Rows from expert 0 of block 5 of the audio encoder, named by matrix and row number. Rows with one number belong to one neuron. Each number is 128 + 32 x the weight over its row's rms, rounded and kept within 0 to 255. All counts start at 0. Numbers have three digits each. After the name is the row's rms in percent of the matrix's.
# up: expert up (encoder.blocks.5.mlp.up, 4x512x256), inputs 0-42
# down: expert down (encoder.blocks.5.mlp.down, 4x256x512, transposed), outputs 0-42
up.121 098:121161195105152139144170176143167129116048124132138195180128149037122110144109096141125153115102151073123168092178172130136118124
up.122 099:146107155100119133132079131127183146166057115106080114118156161176115170158153123082124120185124109139117080117112127143097147121
up.123 095:099166165140114148174153080146120089081104157110151160097135063115167147131103132094134096135104129146119107136131146157173176149
up.124 100:126099142112125130133103141167121102182120165117078096133057149097133159126100123140176183127105208162104080133118107076118144146
up.125 102:163145150186112177147094089087101157156138141140103151104176158117109125171120121086111109170070175103131153155139117118133138198
up.126 098:124106092117098125186088076206111091151078098206132146065135128060148130172168126097105162114075165124138074114122179086163141075
up.127 089:129160146071119120185191102168116084119130214186163132134109129068130132133200158160123119155092134128089100108131181081131126093
up.128 097:140123099091130074119122139054111104152108142129163133148091152124181176125128064095136135170103103133100093099121118159176133162
up.129 093:135155124146144118141076123086175158149084146160175120177142205085135152160135106086073118112123128150132156078112129143111115073
up.130 105:158069167197097152180161199123184106181087105140120146136103090103124162166140165125137150120166141129128116130178182109117141146
up.131 099:152179151074152165118191145099155114175140098112160115089102083191158105141139105105112093110158113110144132140107105208147163117
up.132 103:121157141138170151144123061168189095124102098163119097062117169148111185108071110078100100058101128144092110105101131123102091094
up.133 098:110148163180136165143147138143129080088160116126139135069127085116118142147144101164080140114125109069089150105097106145175200121
up.134 097:157099169138099168108114070128153160142128126145167122122111119104100155108128088152092139155060121123145134097108144106128107117
up.135 095:192118132092123153123144081157177165140096152126111064134162125136166169169199085170123115151116161108175110149182157114091144123
up.136 100:103121193114136173117092112138156126147097143151146150144127131111152146142101158138111147138108168135151085049148083155120146126
up.137 098:175140121094137179105125078128140062118077113106114126123126152145070141130103138137000129123100179104092108157091155045169097159
up.138 104:114103121149091145147148105147108105130129101202149137058163110091118167102182091111087162149141083175117171150105093124127100154
up.139 106:110110171169165124109104156104137179120153118111118111103124106142095111109083136121131099150127114154108112098131118106093065090
up.140 094:145164132132108110190181084138119191136104132124136171102085127083091091175124074142064125156080150124121142119088136105096039144
up.141 097:118141150119100162094136107146147150123171182121101128136145146058094156094143118116089046100096112134168047148119075086138132156
up.142 105:134177194087140084107167140190189149167094094128159141124172073144111080111103120115103146104180106091129102119116166116121158128
up.143 101:184169125196125094116155133221134184130096102101158080109113181125113104143116083080129153068115120135116124124147066155167111192
up.144 105:167153113117136116144088068092117162136115158126119147070111062110076158119166091055120175144147108100147054145137109127110167146
up.145 102:127159139150140149141102152184117153109115137179112179165121171136163128133163072126104093140142151076160141139131138151132127166
up.146 096:145159105163103097146147147106137159082081109120115151106093177104126081149123122094132163127114091087122106131192115177114124120
up.147 096:069171096116157194107123116148091151110089198098097122131096138110229077133129143131112116101154150106130167083091062106200110134
up.148 112:114129139165126115108185143094085144151105134171077064155090127135148162146142108143096133115088122131096122078117096135140065161
up.149 098:147153174099147060145115137112143131124124089086158112154130054165124147143120161162118144120134164110130116124098108132124123152
up.150 091:066095126082097107097158074047119134140104138112097129016108171142145185168096075146190144133103162144088143098106181182072049122
up.151 100:196161146172169087162146081093117158182112116152168158171178152079157129155168129109166177147139124134131158140189112124143121106
up.152 102:125130119111123104063066119123175169111133104101067076158089157066125147077127088135175160177101126107166152122136151084068078170
up.153 099:131146080170138119149097150109102164123108095138117136123048138117139124086118137127066128070174156171176150120085109125132126116
up.154 093:124111161147148152140097187175112153128161155125110157146152101118122102149169142100157181110116150063116127176128141101115100161
up.155 107:084174165087115068158149135088098119106186122129177178131168061153107126139166121111143136149181130123136107113142118109146126142
up.156 094:127130079148111147186117113107093129149089041171193158142140055134128112147149103123074176108111132133117186130192118071072162119
up.157 103:114170132116127132049139085204109130083147102156158058137125121189177119097108076163143150139147136092084198081118136124168089125
up.158 103:034134167130096128100176134133177165134150126101133087117144080112133112142138081119143160160148162109081089103081125093136127084
up.159 106:168107097066064138150092083122154169145107151103135134111120182179096170182143210121156078092146100130108168092122091147113130163
up.160 094:185110110121183123159157076147134079078163132091158156132173143134149126151150104122144145174153146131087118103155138110118137131
up.161 095:092106093084175139136149103153074138199114150137086143184080104098165121125126171097122070112144172145169141071161104170150123183
up.162 095:153084119123119140110142122158184072119146146177166144148142118124151109038142117143118106112054171051132118109167107108115178109
up.163 095:114083142158146129141128107099179195087161158154128159109081179134075148135134065188072147152143127143140164119127100135140067111
up.164 106:152097133147111118151108140165115203161098199110147162162161112125156120103060118087142120106073145129154118099141126138134130118
up.165 102:198119087120152110082153154094125120146151083140089188135087158127174133089153126078141108178119137102134164086123136134076189153
up.166 097:162093144167144105177190113114154142095122117158142150139124130100141135162103106153124158127129165099112171122138167153185092118
up.167 097:082087120115104100147156103116100116154113102098121147146189143155165143115105120118124082173114191106116105067066130078097161193
up.168 098:110159160147104100093151134108152163082150093100114114062158165149111115092181180071087138136093107124106140120131115089076175144
up.169 099:125157118100142068157169150022159081112131156136132140119089096151132120152168156132130153150117131159051094129145177143121116091
up.170 104:142088125217091147137183111157086115199136107141164058110094162147124170082103119147112080103123136122134127044173157148108161101
up.171 097:134114147202105047146128110149110164188151120169097160118097130130135122128144143169142133120113136079182120140100125130138133165
up.172 101:153117125173138106174067123084155074067159165092108104114121172168127108103107117156130112171132155155077188137076103116126176117
up.173 096:107116196147119122084068181130112082154077121080093142156096130127127158104121148122110162106129138126103112051183164086118144116
up.174 103:113112179099135147167155167103136127109131113156104195078117101126103151114114173082165149138060115134093100121052120179114150114
up.175 100:142145173094174115143145110129127128144129132141171141124104150121092106151080115131098118131116120138105122135090167097164124082
up.176 094:097161178169143087198148130155121095125139165122115120210135138180129140149104073089135118123167159106111107143106107143116143091
up.177 109:138154166128161152146133124099124087100086108108118075130077149113129124169122086076077089145169243194062138179103164090080136112
up.178 100:100077110136102088122149130084137071136127139155109115099142140134114151134102134092089145102085148120137150116136162128129213130
up.179 100:101156219186141143127137088144100099118087137144147141180115137165104184110132127117138120130102123150163098117072069078180129183
up.180 101:121135147135063128095100125123167151142130150100205169116149102109126102139142158109075111157130173113202163135063103143103094061
up.181 092:133125101122123155168121113114113175117145110100080090187159135045156150168134157196113168115146171098109114095140137134152141166
up.182 102:188104088093099100143130091094137179095145161136134165074085143075110170175085150151103143110139085165173130120096086132134096129
up.183 094:083135171113104100153170124182152223196119088130151131101167098123156124154114105145143157065139122126102074123150104092055144115
up.184 093:190139161147128161139144126122111182161133071137138113168172183115108130109125077146100182094083090160145158112110150102056112169
up.185 101:189141190091148137135110069147139126133159108122133104162080139131169113108101104132080131114155150079104087149101056121124047111
up.186 099:054118096102149125110120143117144112116077114152139174186140162113190143096109147125137103175093185141136181139066132165101167119
up.187 105:162059164129105094091125162135122118088106145131096120119163160065134136187105111164136104122189154117171147131163185150146092091
up.188 101:112122141118070142156143146135160172081106157090171141128066118180153128107113099118139169101130127092129151145114158162032124106
up.189 105:095123112150123115150179143135106211199075195141178137144167132121150112140162112126119141111158116136179099143160155113163171070
up.190 102:134079096125139125179103141091146091088209122141108071082183200146140116173059112084132109140138123062116149143054112116136142123
up.191 106:191075091149089087118156072145171154114122158097108103121156144155106090107121088088147130144153081177153088111160131116093033127
up.192 107:110086097136183149130139115163118137131096091105093143126163141097106139149189113183138146119193183098156134120172124134120178129
up.193 104:145102126168124125113078129151092114142087151119170144136141107082116138111160089121129149160105154086113076115110108064132125093
up.194 099:109130198089203137151180135177211137164137116113133096145149143143123182135154123147022114170193159150134128099111167128111155157
up.195 101:205103078056141099120118138125133154121037118103108093136163144127160228181114142116082125088129090101172173118098128170068137166
up.196 093:119130169177179157104110098146136132134095081138140135152121152089095109179155155118102108155133112134151158128128095152109181131
up.197 098:087162130128125112140098131136119146126103132122162123153105097109069119169066144143133114115136143143170167040165182104148142150
up.198 101:154161176137148099115113150132168167150072114114129095168134120159132126122186136143149131154071114083098209148149101126129139100
up.199 101:131091111209147108135082128203148133149063140128170088184178171140121154187051103138155152153135111166130124138118123083113184065
up.200 101:131100076103068059120142148108145130120163144179110149158168145076152167158140122142094111107113150115046110115123113127101115145
up.201 100:184161137170125088126156163189082113128140155164087143094175113131175093187120134130121097112144103090137104167117083133130158099
up.202 104:138132137152093118111092151135074086106083153148144153166232113070182119137094119111195123123153105142165077120189112137099120168
up.203 089:128121132093164118078134147117112151079085155133116122134174145137139106109166127163119165081131175117173061092140124133099123200
up.204 101:113130115079169195166118181168164110148115130126091124139098148162075140156126147124079097161099132118109188131156170086154146174
up.205 105:102153142151195118177112128121108149065096168051180088159087161153134191114174125106106077153109098075153081156130170148161095147
up.206 092:101143121120098167143158102152131143109137160188161108126148110168103132171043139130130157085100148131096089111103150164142119142
up.207 099:180156201210111158066121168123143160120113136157152182159160110145133142165119122091097083150125139080169136125114117097081085142
up.208 096:148084216123142093134125155135167151130104099092168091119123124215143176133096100139101106134165108102121134133134093140182161168
up.209 102:098117085144119099122119112146086137111108110165099084172127106065165140160158163144145165075105122134083158129177098157132144092
up.210 109:163073203157139093139134166087115129173143144116114110126080133154096114137122162109143051164137174131099111052090126151200108178
up.211 101:118160168130095131051176110108116126163092118139112109093085125176096074093151042153135099083133149114120092058110153102130108121
up.212 099:155136126139108067149089153094097092111090177063127076221107088144159134125117134104124073152093182147104135167079126133114184180
up.213 104:104115148118167167161123143149155178129124134117137131099164142099106124119129106086156093174162103103128155104147125123168113141
up.214 093:175150124110122096114078097082153126135165098187111155131130146095136113105108168025129183113099109146137135162130090102109158141
up.215 096:082093153134128123161164104146140117152129171161086118178176182131130187090132058114157110151099151155116130123110052101104140126
up.216 105:164110226060177174120127193134123189133152178140087147102134163152109174160169141129155140135098139163088175140144136139149156135
up.217 100:084100131126145051180108130154149133081096192183168139117135152141131082139116129135148101085174119157187137071099087120104097133
up.218 100:093131135132120081105108149196077109121094146111130140139143102144171143142110097112145119096129160107115164094160114097062133088
up.219 100:142128176132110118179126106109108118103127137135138110127165180083120159198084111144106106079114134137077131153100075090145149084
up.220 103:144147189096160169137160138134069131167097119130106121121110090174051139138094146132085118085102113093181063145021132141143109184
up.221 107:181084096106120161125110115151143167157095166099191107165159170110129146152179071121183156112158128151107096153125216085102137108
up.222 097:170141159163115051114160120114112117129111140087078103067173146121181162128118165161134105147114071154141107134121149100127194119
up.223 102:133097149142097183181137141124097187154139212115100085185103186094127126135167139119074183174192126151121117113138138141135106121
up.224 096:140064121131098119100109151095115149083124139169103143081112166094106169178166105145119105159112077111135118136080123114113175122
up.225 106:170158151135121118099133095150105124188125154061132139108182114090108143136142125141122152127124103106099184120126158153123125164
up.226 092:157151156130137153097071139144064146137118145079121126165167202154176145110063139170154104123154165052101089137112156110155141096
up.227 091:170128117136163084162145083131142171100091138112122147116099157099144166141130151109106123132140160126169075111129112144170120155
up.228 098:157143104139191117185209102104147143127124200096089127110134143092114191104071103133154128123151131134091146188157124134142073148
up.229 099:149096114148140194098127132129139124176150163137127175119115085163140149183072186178122077129160160137139110114134169101154139132
up.230 101:145083175082123143142091107146167077110192190125190154116098147114114103154147133126134119086156111151104147134156095153103131086
up.231 100:183183163169148078099098130158138180137133107127130096154122183070151101116151091093081129101085169138080104151143101145126170125
up.232 099:101127162105136140117068123185159119139123121098073147107132092071110162154136156165120147098129119166090176107136119115172120154
up.233 101:146172154150113140104147122150097173154119116099138095149167187135177121091151131145180118148132133150094109102063099124078165106
up.234 097:097102187113136142151105109156167131072081211119112187107155169122191151142102090115153101093110129114138145062132144138121094153
up.235 107:153154149139107224130131140125083104132119167167106112055125117163137159162155107060173082125105102117099158078118183108084125080
up.236 092:121192193143139110152135138143109121140118130079144127113117179167162139087104064139127140119134124204177073146110062051066172096
up.237 102:187087085122119131112143168115161138165104137172199111108142185100122128157109159128150165062105168084144086116133131087107115112
up.238 105:180062168121150094145097134147141140079151152122129114110106111106083109075173022169167152141109169138143112100042139164123103164
up.239 096:108105125109128101098168147127102103165102114106084100121140128172205155072142082114152128085073118153072178169119094125127143127
up.240 101:098105184111162127176140042120127111104102136114091176102128145119139120077104170132156151115091100136094100050150100206151113151
up.241 107:149091116094129156164183135132054138148124169163142079081153106124154122123150107065099131103076101092122107117176185136113134113
up.242 095:142148139127170129129133152130139172151136120130115115165088118119154166102101078051065099146080092134109131089042148149139108188
up.243 097:159102104133181147130095108115183145123161099122153130087144098113174164138164119135158105102135171131076104123108132177172138126
up.244 095:114106126195116100111066103161103120141134172172184138153111146107147124098120139153156136107090138117135139113075149041103128135
up.245 102:125139151072075128146155097105100127092091105100172153149100083135093142129114125125140102159174147142141128082130108125147126115
up.246 095:145170126133110094119107111062158128070137058103092143134224141197092202160114142129122133158072166118183148059115161086168094119
up.247 098:173114139111079123135140117060123177089091117111079088130152149111089131128186131117165160153088126081046129125180101114139127150
up.248 102:174106168132106106106142181098118106106161119120169123082104142107134125137108129099103115078136107169143228186136171151074100134
up.249 097:138105081084120103191108121094149116147144106133135133150112122161116193127110149132133111114102160116093129156127086151114080146
up.250 101:100128123161161195109131103105171185116043130113131106148102152083139154063183044130148143106142152140158124133145156095154136078
up.251 106:139111138088165125155143125150163110138125175145105122100195059106134095087179155121092133125088133083141181094162059158133120060
up.252 107:115111124187177132131131126104153138159090216102139134132146126094144134128148147097153173107093130171156150115111148123135111118
up.253 100:186137113131085111149149149173110121097106181114103060127096137097095161118113136099041111103125139094093152159136101094096138104
up.254 099:138131110113121123071157183122093099119128150147157155093158163060106145145109076081076129194100079102139195113138124090109137104
up.255 091:117133180187178144179104097114067114115132137170105139144117142065164111098059129114156136078104077097116063121112162142091110116
up.256 099:129097097103145145146123125179048124044149132098108118066110068124141069126136149103108156138109112157106132032136066156158140103
down.121 109:148132153160064180140129146103133093099075096108113104132133138104120163156086161097126103132156105121122157138149124137079133116
down.122 105:126184154065098126153167093126111097185105167059082125136176108140155136144103186116135122151148036081138180049094082067131124203
down.123 104:096100096188075088132145148085169166115135120136146180127156162136109062091163147147135064091126174104163097154143124146060112116
down.124 108:096106106124147158098095126151133108131162091141121181099039132128103151151146115107148107154124143124147166101109074135125236124
down.125 096:138168166140162110143176149111091109086090115131151111133131095168153138093139098117169125123117095177141106088101120142120114085
down.126 103:200167132162133181157126118136104145156145092165119122145144119176139114144107128130082129151153204135134150083104172101172156114
down.127 109:131112117107127155090079137088159088151124201097121132148107115087150131175133159114103114142141152162104123084150112134102072082
down.128 100:143112161171074167063127171158084134102199103113140171193136120116088132137111104094155131122119101110101152139140164070112118051
down.129 100:123177202089126109202118131164113117125162062139108143126084143166149120160108136177166119149103132076139183136170090147155112060
down.130 099:117147110154078127088195154137111119141136121129126130202114091128160094153114144160130148173097130144093169127128156122123094094
down.131 098:124099103132142103097128178122135136068119139128135096107141140212123110106116133151135074071104071150126166137091141144098069136
down.132 101:076149116125106122131070142146153153129076138117097138105156101154199122075164123079097149112157175190136150154153137096122207149
down.133 095:223128104167124124145069120100118186178132174184167111110083065094149091137167124080132120129090088187112136125144144114106047078
down.134 090:166152100102139091084109104119116053084130130129129130128103114135127135147106158124116117174091149123110151137173158174118122101
down.135 104:118171106116161124150100107169163098130164116136135144107103146166100190090162135118080123141162117143121143145092110138100140143
down.136 099:113117159145201104122145119149165115158185109135155088151092142192119135133108119126160143122170127183139143112149107085144067174
down.137 101:114096105100056066202192094073120121182131061110074102138094112160197112144165139096128146160172093133140127110139139106119160109
down.138 100:096117171135133158082097112193113153087109150145096133140089137114110153097143143116110101110193085163170073120115189183125126180
down.139 100:076101152132089107076136144113103106130090208146127157120119103139088094140097161167101136126042086078129086167051125115117092135
down.140 101:123134114164159122148092093079124136085149135107099130099102134147128163161140147140185158083074117148131190197104110145083147133
down.141 102:144098122086090195156103128184111141121158079144147097164116150136137120064137127161132106130078142136125151162094073121160093105
down.142 098:136072093156168107133112145118153074137168131110103105117121126171148097128143167130144180099134084126181124098163111134166117120
down.143 094:197122120120190129168117089107102161129166126188130166121123076240134147146134140165140079130118095157153084130131129122132122139
down.144 099:210143126221117095163179201122100114152075111165095109168128170082105137094131130132105161090109050166125102104121097155119099126
down.145 094:125152080124126096120111101131097168166105114146129113138113180096143096175144129142143166101213108079145123112117083123082116075
down.146 104:139170156192170112164110079118133139110135116092138098113128182155126133132158137157115148140106107105116173074109183148115109107
down.147 107:205174151161096166088054101107093131061143173161145124159111072085084157090141115090094140153173129079098138130140117120081140136
down.148 097:084110152055216096125121184148167094094139191124141118174104143132177097081127144141090097158119108086066187057141123148146115114
down.149 097:120149109142105193153144152127101130149178102135092134124162106114143074122115120135140097164114119090138147141153148065157129216
down.150 096:127101145121108067134103060110142100095094165184120141102058088192121105134079116090078180119124064107144099105173136167151116157
down.151 101:111133122123160100119095148136076113127109144112051131135161054058118077128167098148118084167148133123146152175125169114127131100
down.152 098:150140168189091129082139137100150160166090130126154144087140094175175053150152129151141116118106044114093138155127078100110059112
down.153 110:161132168083195125199121145175158172132157088186147131120157087142144117168134146077156124107137121142150180125133137088135131065
down.154 106:170057137159136171144168163182072122128150118145126132146179165093186143154163085113109076146122127092105151159095152117163151112
down.155 098:117129127109099126119127116183138113133108068184045104096145131093131138151114106108138090090180145121159107097132139176171086155
down.156 101:137131105096129174114058156090081109096162173144066127134137178167113131138156200125104099125091129201155099077082127153129177154
down.157 097:125110159155079153110137145177093111135119151103130135137140112115088102125156117155126164130143177124063066101079136156116168129
down.158 103:126186160088137163068149091138196104112121144126109126103134058147194114092161131111134123097119157033099096090139091179152116177
down.159 101:114155160073133135119185165085159132163116177162130107122078187147120155155131136147123150166186092102087057066067123110096142138
down.160 100:197146124102149184124073118102097123117107125115163121087138066132144153142173138143096115109114137144134117183181110111174106127
down.161 099:115146046145163095140159089144145160083117120124085140170172155136141154089134090165173072133165158170079119127111156174096161145
down.162 103:171102197147106171115078148163112147164056128158110171117178091146137102189133170136122160091131084128116147117142103103166112118
down.163 098:106188055157104147172136180099111092133137085075125134128124129109050139114147130152127156144088138094071094147152055095146106073
down.164 099:139206059127110078175125156122168144124160158142060084121153061098085122158156148050179148133087049167087139136202090132137122096
down.165 098:133095102188153136037107089161148133128102135135120167087135125219101127145177064093130115160071141173153141130150109132126125157
down.166 095:103128123140131114150114104095141064177060112107130112140120161101120178103138093143149140092114093156073147121116141135175123155
down.167 100:137138130153087151146081097194141110065136164063057099119081070090152116096170128100102119137074131163205127115178114117071184165
down.168 104:096133165163142175147144111109159111143087097113169115107064037176088110122149092158120126155167165169138140142164135106169145084
down.169 096:066117103104145111119143122148116147124137122126086171152174174192133086067130134128155138140067142153114074111076117135089191119
down.170 097:153097071139131106060137151078136108092052085153112127105168125150155173125152138146115149119078107120137108119137180097095132108
down.171 107:087123108054108137135130128102094115138085101151161188161114151134168091173192167117145154112161060152080122095150119134144115110
down.172 096:180070155139167144140129194144107063113097101142113105146134068073139148137085124198111170135202161160091175115147173078182133096
down.173 103:080161106079066084077084132188156115112102135047164090152099100165124094100124049178147098123180135119096124100087110124161165143
down.174 098:090120084152170121122129140072120155090127134090168134164163099097127144111148114139129111171152188143167135105149121116100117085
down.175 106:152111097129053148139142157108104156074165139115116137153133134155162149115103065070132157114180151138130123072126076143097119190
down.176 103:121175135125087141152108119110147175108141119068143134118203117084108127137168118122140142119167138081110127120130102145139125163
down.177 101:134114143147141130130133107153104135138142109129107115111088138109120066120113109134126121070076084133094136098143140131102125143
down.178 097:047138133209111088130156118128182147125100171127116128068070127136120110140132149126192152126180146102134129131118196165125138131
down.179 095:119108164153127161077161176123126110123138113137069051172155091170158083146105135100127160120135138103122069124082144152178167092
down.180 099:094111148174162142087050041109141163100144104122156180204147173142128089166134112156113115171106118121114088123090097127121136139
down.181 099:120107121131103144119053162136137179058144129154140161085104171126149165104071121119136127095089158066138169124133128145122100121
down.182 109:119144155121163064117191121121127119122150148093147074129109107105099100169191121068172153154126090105139155132146165149099092149
down.183 096:096161187117093156135118086143164142111071147137084152116109089118141117176169126110174144132070152153147070095192130167094092182
down.184 097:129099115137121162174138168153093203164105101132130108174114172119125112108125148150065099099082165097122095132171174122133119111
down.185 109:116139171142127149128092144129172185080130125132095107183197023200126145114144076125181104068101086165106148147129141088121116115
down.186 103:113139112164126153097130073140181158151068124119189104085143128119148157126127111139123103064159172114135130094160144164112122133
down.187 101:146191133092116156102098137109111058092191127080152117166149140094120149085158145145114107107114127077194127177157038144075110132
down.188 101:115164096110187118167165083086157116068127120128138107149112162153127171117128130088111116147094066133110163135105118097112096214
down.189 096:161125140185171134111128129087167131152121126158104135108151152109135128127068095123093108140130131163180092097198063193109137076
down.190 099:131140132107081181195111156173108144092122132111167153099166163118106110177106090089133140087129138058149155094155156148140145118
down.191 105:105098066135149200115145156142118112155133069087107128153180133182072090080147122062152191111108073146084122124101123098125153095
down.192 098:168115117167141091142150080165104114103138104130130108185145117179077115102139156092154127134113144152113046199182103112115170182
down.193 096:120143100072064079143144161106097138163130080100106144136135130081208122160142108122092114072129160101128122071115120151049132157
down.194 098:108082096086119169117108175159155140104091104137126164098119054147171139122156133116139156178096174138179115161173131163126143119
down.195 098:192140078109136113143166120064105107054125174130162146157107177162128136177138148138149121178125134137095124159118093125124158129
down.196 100:089113127138126179108088131163132093137160135046173111128134143095194148164173227083177077164184147078102155029169110149111181206
down.197 092:126092109145106084115099140122126144177166131091115148145063145196166112089149144124105122133128152161120163091136171138130120129
down.198 100:209109119127114093140149139128122135180045132120134082140133146140108129112085142104090088094106107086153104098141038135108069151
down.199 100:164112151104130130213135145162140117129158108138176133093075084155135111151129182162118108118092106127163080150103131140186150145
down.200 101:135078100140140200117111121155108079168117199177087152113144128146166136132176147179176101157158093106138089166198085169130163134
down.201 101:156163180138135139193143154102062116105103177136128139126122124154092166173159146109109143099147086103130127159166131124125111139
down.202 101:156155143089123110103119120105132101102170134065148130120110091130168066111162184152141170103101175084146117123116120129149154165
down.203 102:130104128115091164133123111128113122117151101147064146059141140116187088105133194138121141155146171172140153177096158168128172160
down.204 105:159149121117092157095177121119099141135128137118101173086127145130102098072096129195107175167079111096144181100136168153066145175
down.205 097:130109122099179087121132178162092074098110162152133126222132082154110139184193107151196096134112151145113137082095116135046117114
down.206 094:116116155196179140132147178174128104107116113120180134113103090213173155150125140163110128101155115125140104114165129101125127118
down.207 103:099105133100091159150126107077118093156078091165133154136096128140108182097165131118115121127061101175136183128196109172148172122
down.208 096:110200177101106129124100125171107129118093135168089115133126155119144094191169095079136107141146135069066139143083120163100135145
down.209 094:153161138105095146114145207056101057138173120106117117128170115139201149091131111162118160089090146077161117152089158150158115121
down.210 098:062209090136120086195127142096120106130122082152036135156112082107136155082186132096138126104069167135121164130105090101162121126
down.211 100:175120111088101073111138093135092120159154176124099082194182094141146133140191122127134088159152141114072083219142160149151104131
down.212 099:141122135133132094078100136175109038094116090098131162112139163110131183161123129151164078094150094125147148145098188092093098135
down.213 102:091136130157128172103100121169163097139090078155111130146112101078126061117188103100168138080203141091173083105119129142154148131
down.214 099:081169174132109130146126106178122106165087128155139165101169144139091146130176170148174148214089160060191130135169129093141103165
down.215 094:139171159169133116112162162102124124131119173151120131156094153138175099149102083175168088109178111111115188145166083171116108193
down.216 101:070130107122185159114158114145144086111167141153121131063137148117073114116135100127162099106154108154222132152138197136138145078
down.217 109:134101131142162138122107141142160087168151154136159100152197125101171079176098137200164116206063153149146092081134101163155132131
down.218 100:178148119157120139132111063133142204200116158098146141150119109138115146128105130100126062109079141060183170091130125086131144113
down.219 105:121082088133148092113060128095166119153110117184179075132143057145097138121088080177164113183125146087111130115145123122124156169
down.220 095:159140086085162066119118107146090132170139101117114100119148088141146110118113131111157192196112099102153060109106113115123153091
down.221 095:122150079182159095087148144115103159159142115090072118155124067198098146122170151142098099150201107143163106116133156152082143106
down.222 096:106089180134130133199121155129134140121187131142142110130119128148116172138149112127097186084169162144109150075086106138134119148
down.223 098:111085176122108098115119115155148137164139162156099134147106143135096182118173127101170166166156126124057095139127089225107135123
down.224 109:100132112097169159057155102109155153114133109125092134091172111062181086109125137117088130085146087109117134140210173097152127096
down.225 101:124119041144144122184142089139120078077149115187119130115120073068144083161172064155130090076160106084179195112091127174111132146
down.226 101:138121169090200143094112091102116173083114130156108133138136170116163125181163085176092128118048188129110152130100037122150108152
down.227 104:136079172139146140130131162090141128098175117128136107110072085130147103074103157153181135146108101124106126070068095104094174055
down.228 103:138126167106122138139123131101125096079087171170154098225095140147132129157149159176154113118092116072101145142132127134105095113
down.229 096:091197130104166125128157152094186133168163105165080051110122088153175141161108178147136077082136128107153098160141134198180172117
down.230 101:119113098103156172131114146098092150148143140141151126129143092120159110117145162182163136172129153106158182113027139127119093142
down.231 104:120127076113134102097135194171141090175139130090128094133134134189171086057156112178099149136115152109160111180083138155073129144
down.232 111:069151139126100108097108179117139118128096107130151113135118098099110122133127086088085113144085137147090122122111134073138059174
down.233 098:211133143090163116125116107151099140139137112210111145167133127142122073172123126140118105085198127122137144103107105071131131146
down.234 096:147123101159151138098124149170136116196170105127173190100083126136121085154112132166092131144049106089138115136088136122103112120
down.235 102:098139086103102157177118152175195114082153097089139183133130089121116117144139136093127188144105095149126137168144137195110114138
down.236 102:143141150210115120164114113095151085095152138099107112153079095163175143148125114131185129101149162148104146101115126091087130088
down.237 102:171167124173090130136110103151082107144102137107116146078124163139150167072139072082120087102144141120124123130090085112096096162
down.238 096:175130147161139073142179165129063092195149157115102121205130095122106140118107131110205098088056103071157130107161108100090148163
down.239 103:091126044131198113096129099128097083117103120111095127066133096198129169115089181096107093127137092112187110130102127092120169157
down.240 101:111139119128118103193099156122086135121090147116088109118157138168112207063128169151106136168114168108144149144205084069156148125
down.241 097:140145094123103166105153101174207127160059112080139084078137181146088069119172157092145056152088161134165152065104138099078131136
down.242 097:183078139115127174110081097120086121102144103134113088161104074115117237144105150096154114158136147175117166084156122120125148201
down.243 099:171180162183112112164178106130141110171082164135178105140110120187162148095124103152132132154089183135145141134173110086122084169
down.244 106:134116101158129138150140147146173133079149144116181124190127076127122087131138143110125205076133106137102130119043144142158212124
down.245 094:156122156111099122141126147131108159136202147139162147089146128177115113045137133128143131188094167111031113111127141112172158159
down.246 098:146182150143144219166103181097151160088108092085119127134167124068120121126165082143142134233154186109139153166090130215115146139
down.247 098:062110163123149148097086115158128151150126151076116116142156087144142108062160156103123155169075094117138116146079057088164119142
down.248 092:160120087136171152104110122155094098202114062184164174175084070137134147153116143150107106086163133118140129112132165119123147155
down.249 100:123159134151121108162125131069092106136103093123113104088123151112102096180098129141121148097144092070128112087109107201118128149
down.250 096:142033114086079115116132098162142156128139095124130103108121162136112126128137129133138107085111095146126165145149134133134150162
down.251 099:140143138111124125158140103141143182146163169118192150110137098158070161052148122106045113111165133071104105127105132114166141120
down.252 094:124128127160152040092106160119117163130138151139117137169174118120146087148160094116130132158115088119149119119102129095149167114
down.253 097:113130139143138165118138142109117138156152130119126105059074120144166125150070179188131139095140158114105142148102157122158107170
down.254 100:151086134116125178112176143074130072161148124173133090091140097106114144166121091133125031132170121073148134094133104102136133145
down.255 097:119108169098141076162056061167126106157057159111133050169132149116117113117127107124115133186141126169133110075109114102108133043
down.256 097:109140122215114144149155156158137127172159156104147116141123110130155115125157124126175085067119080156134092139177161134134090150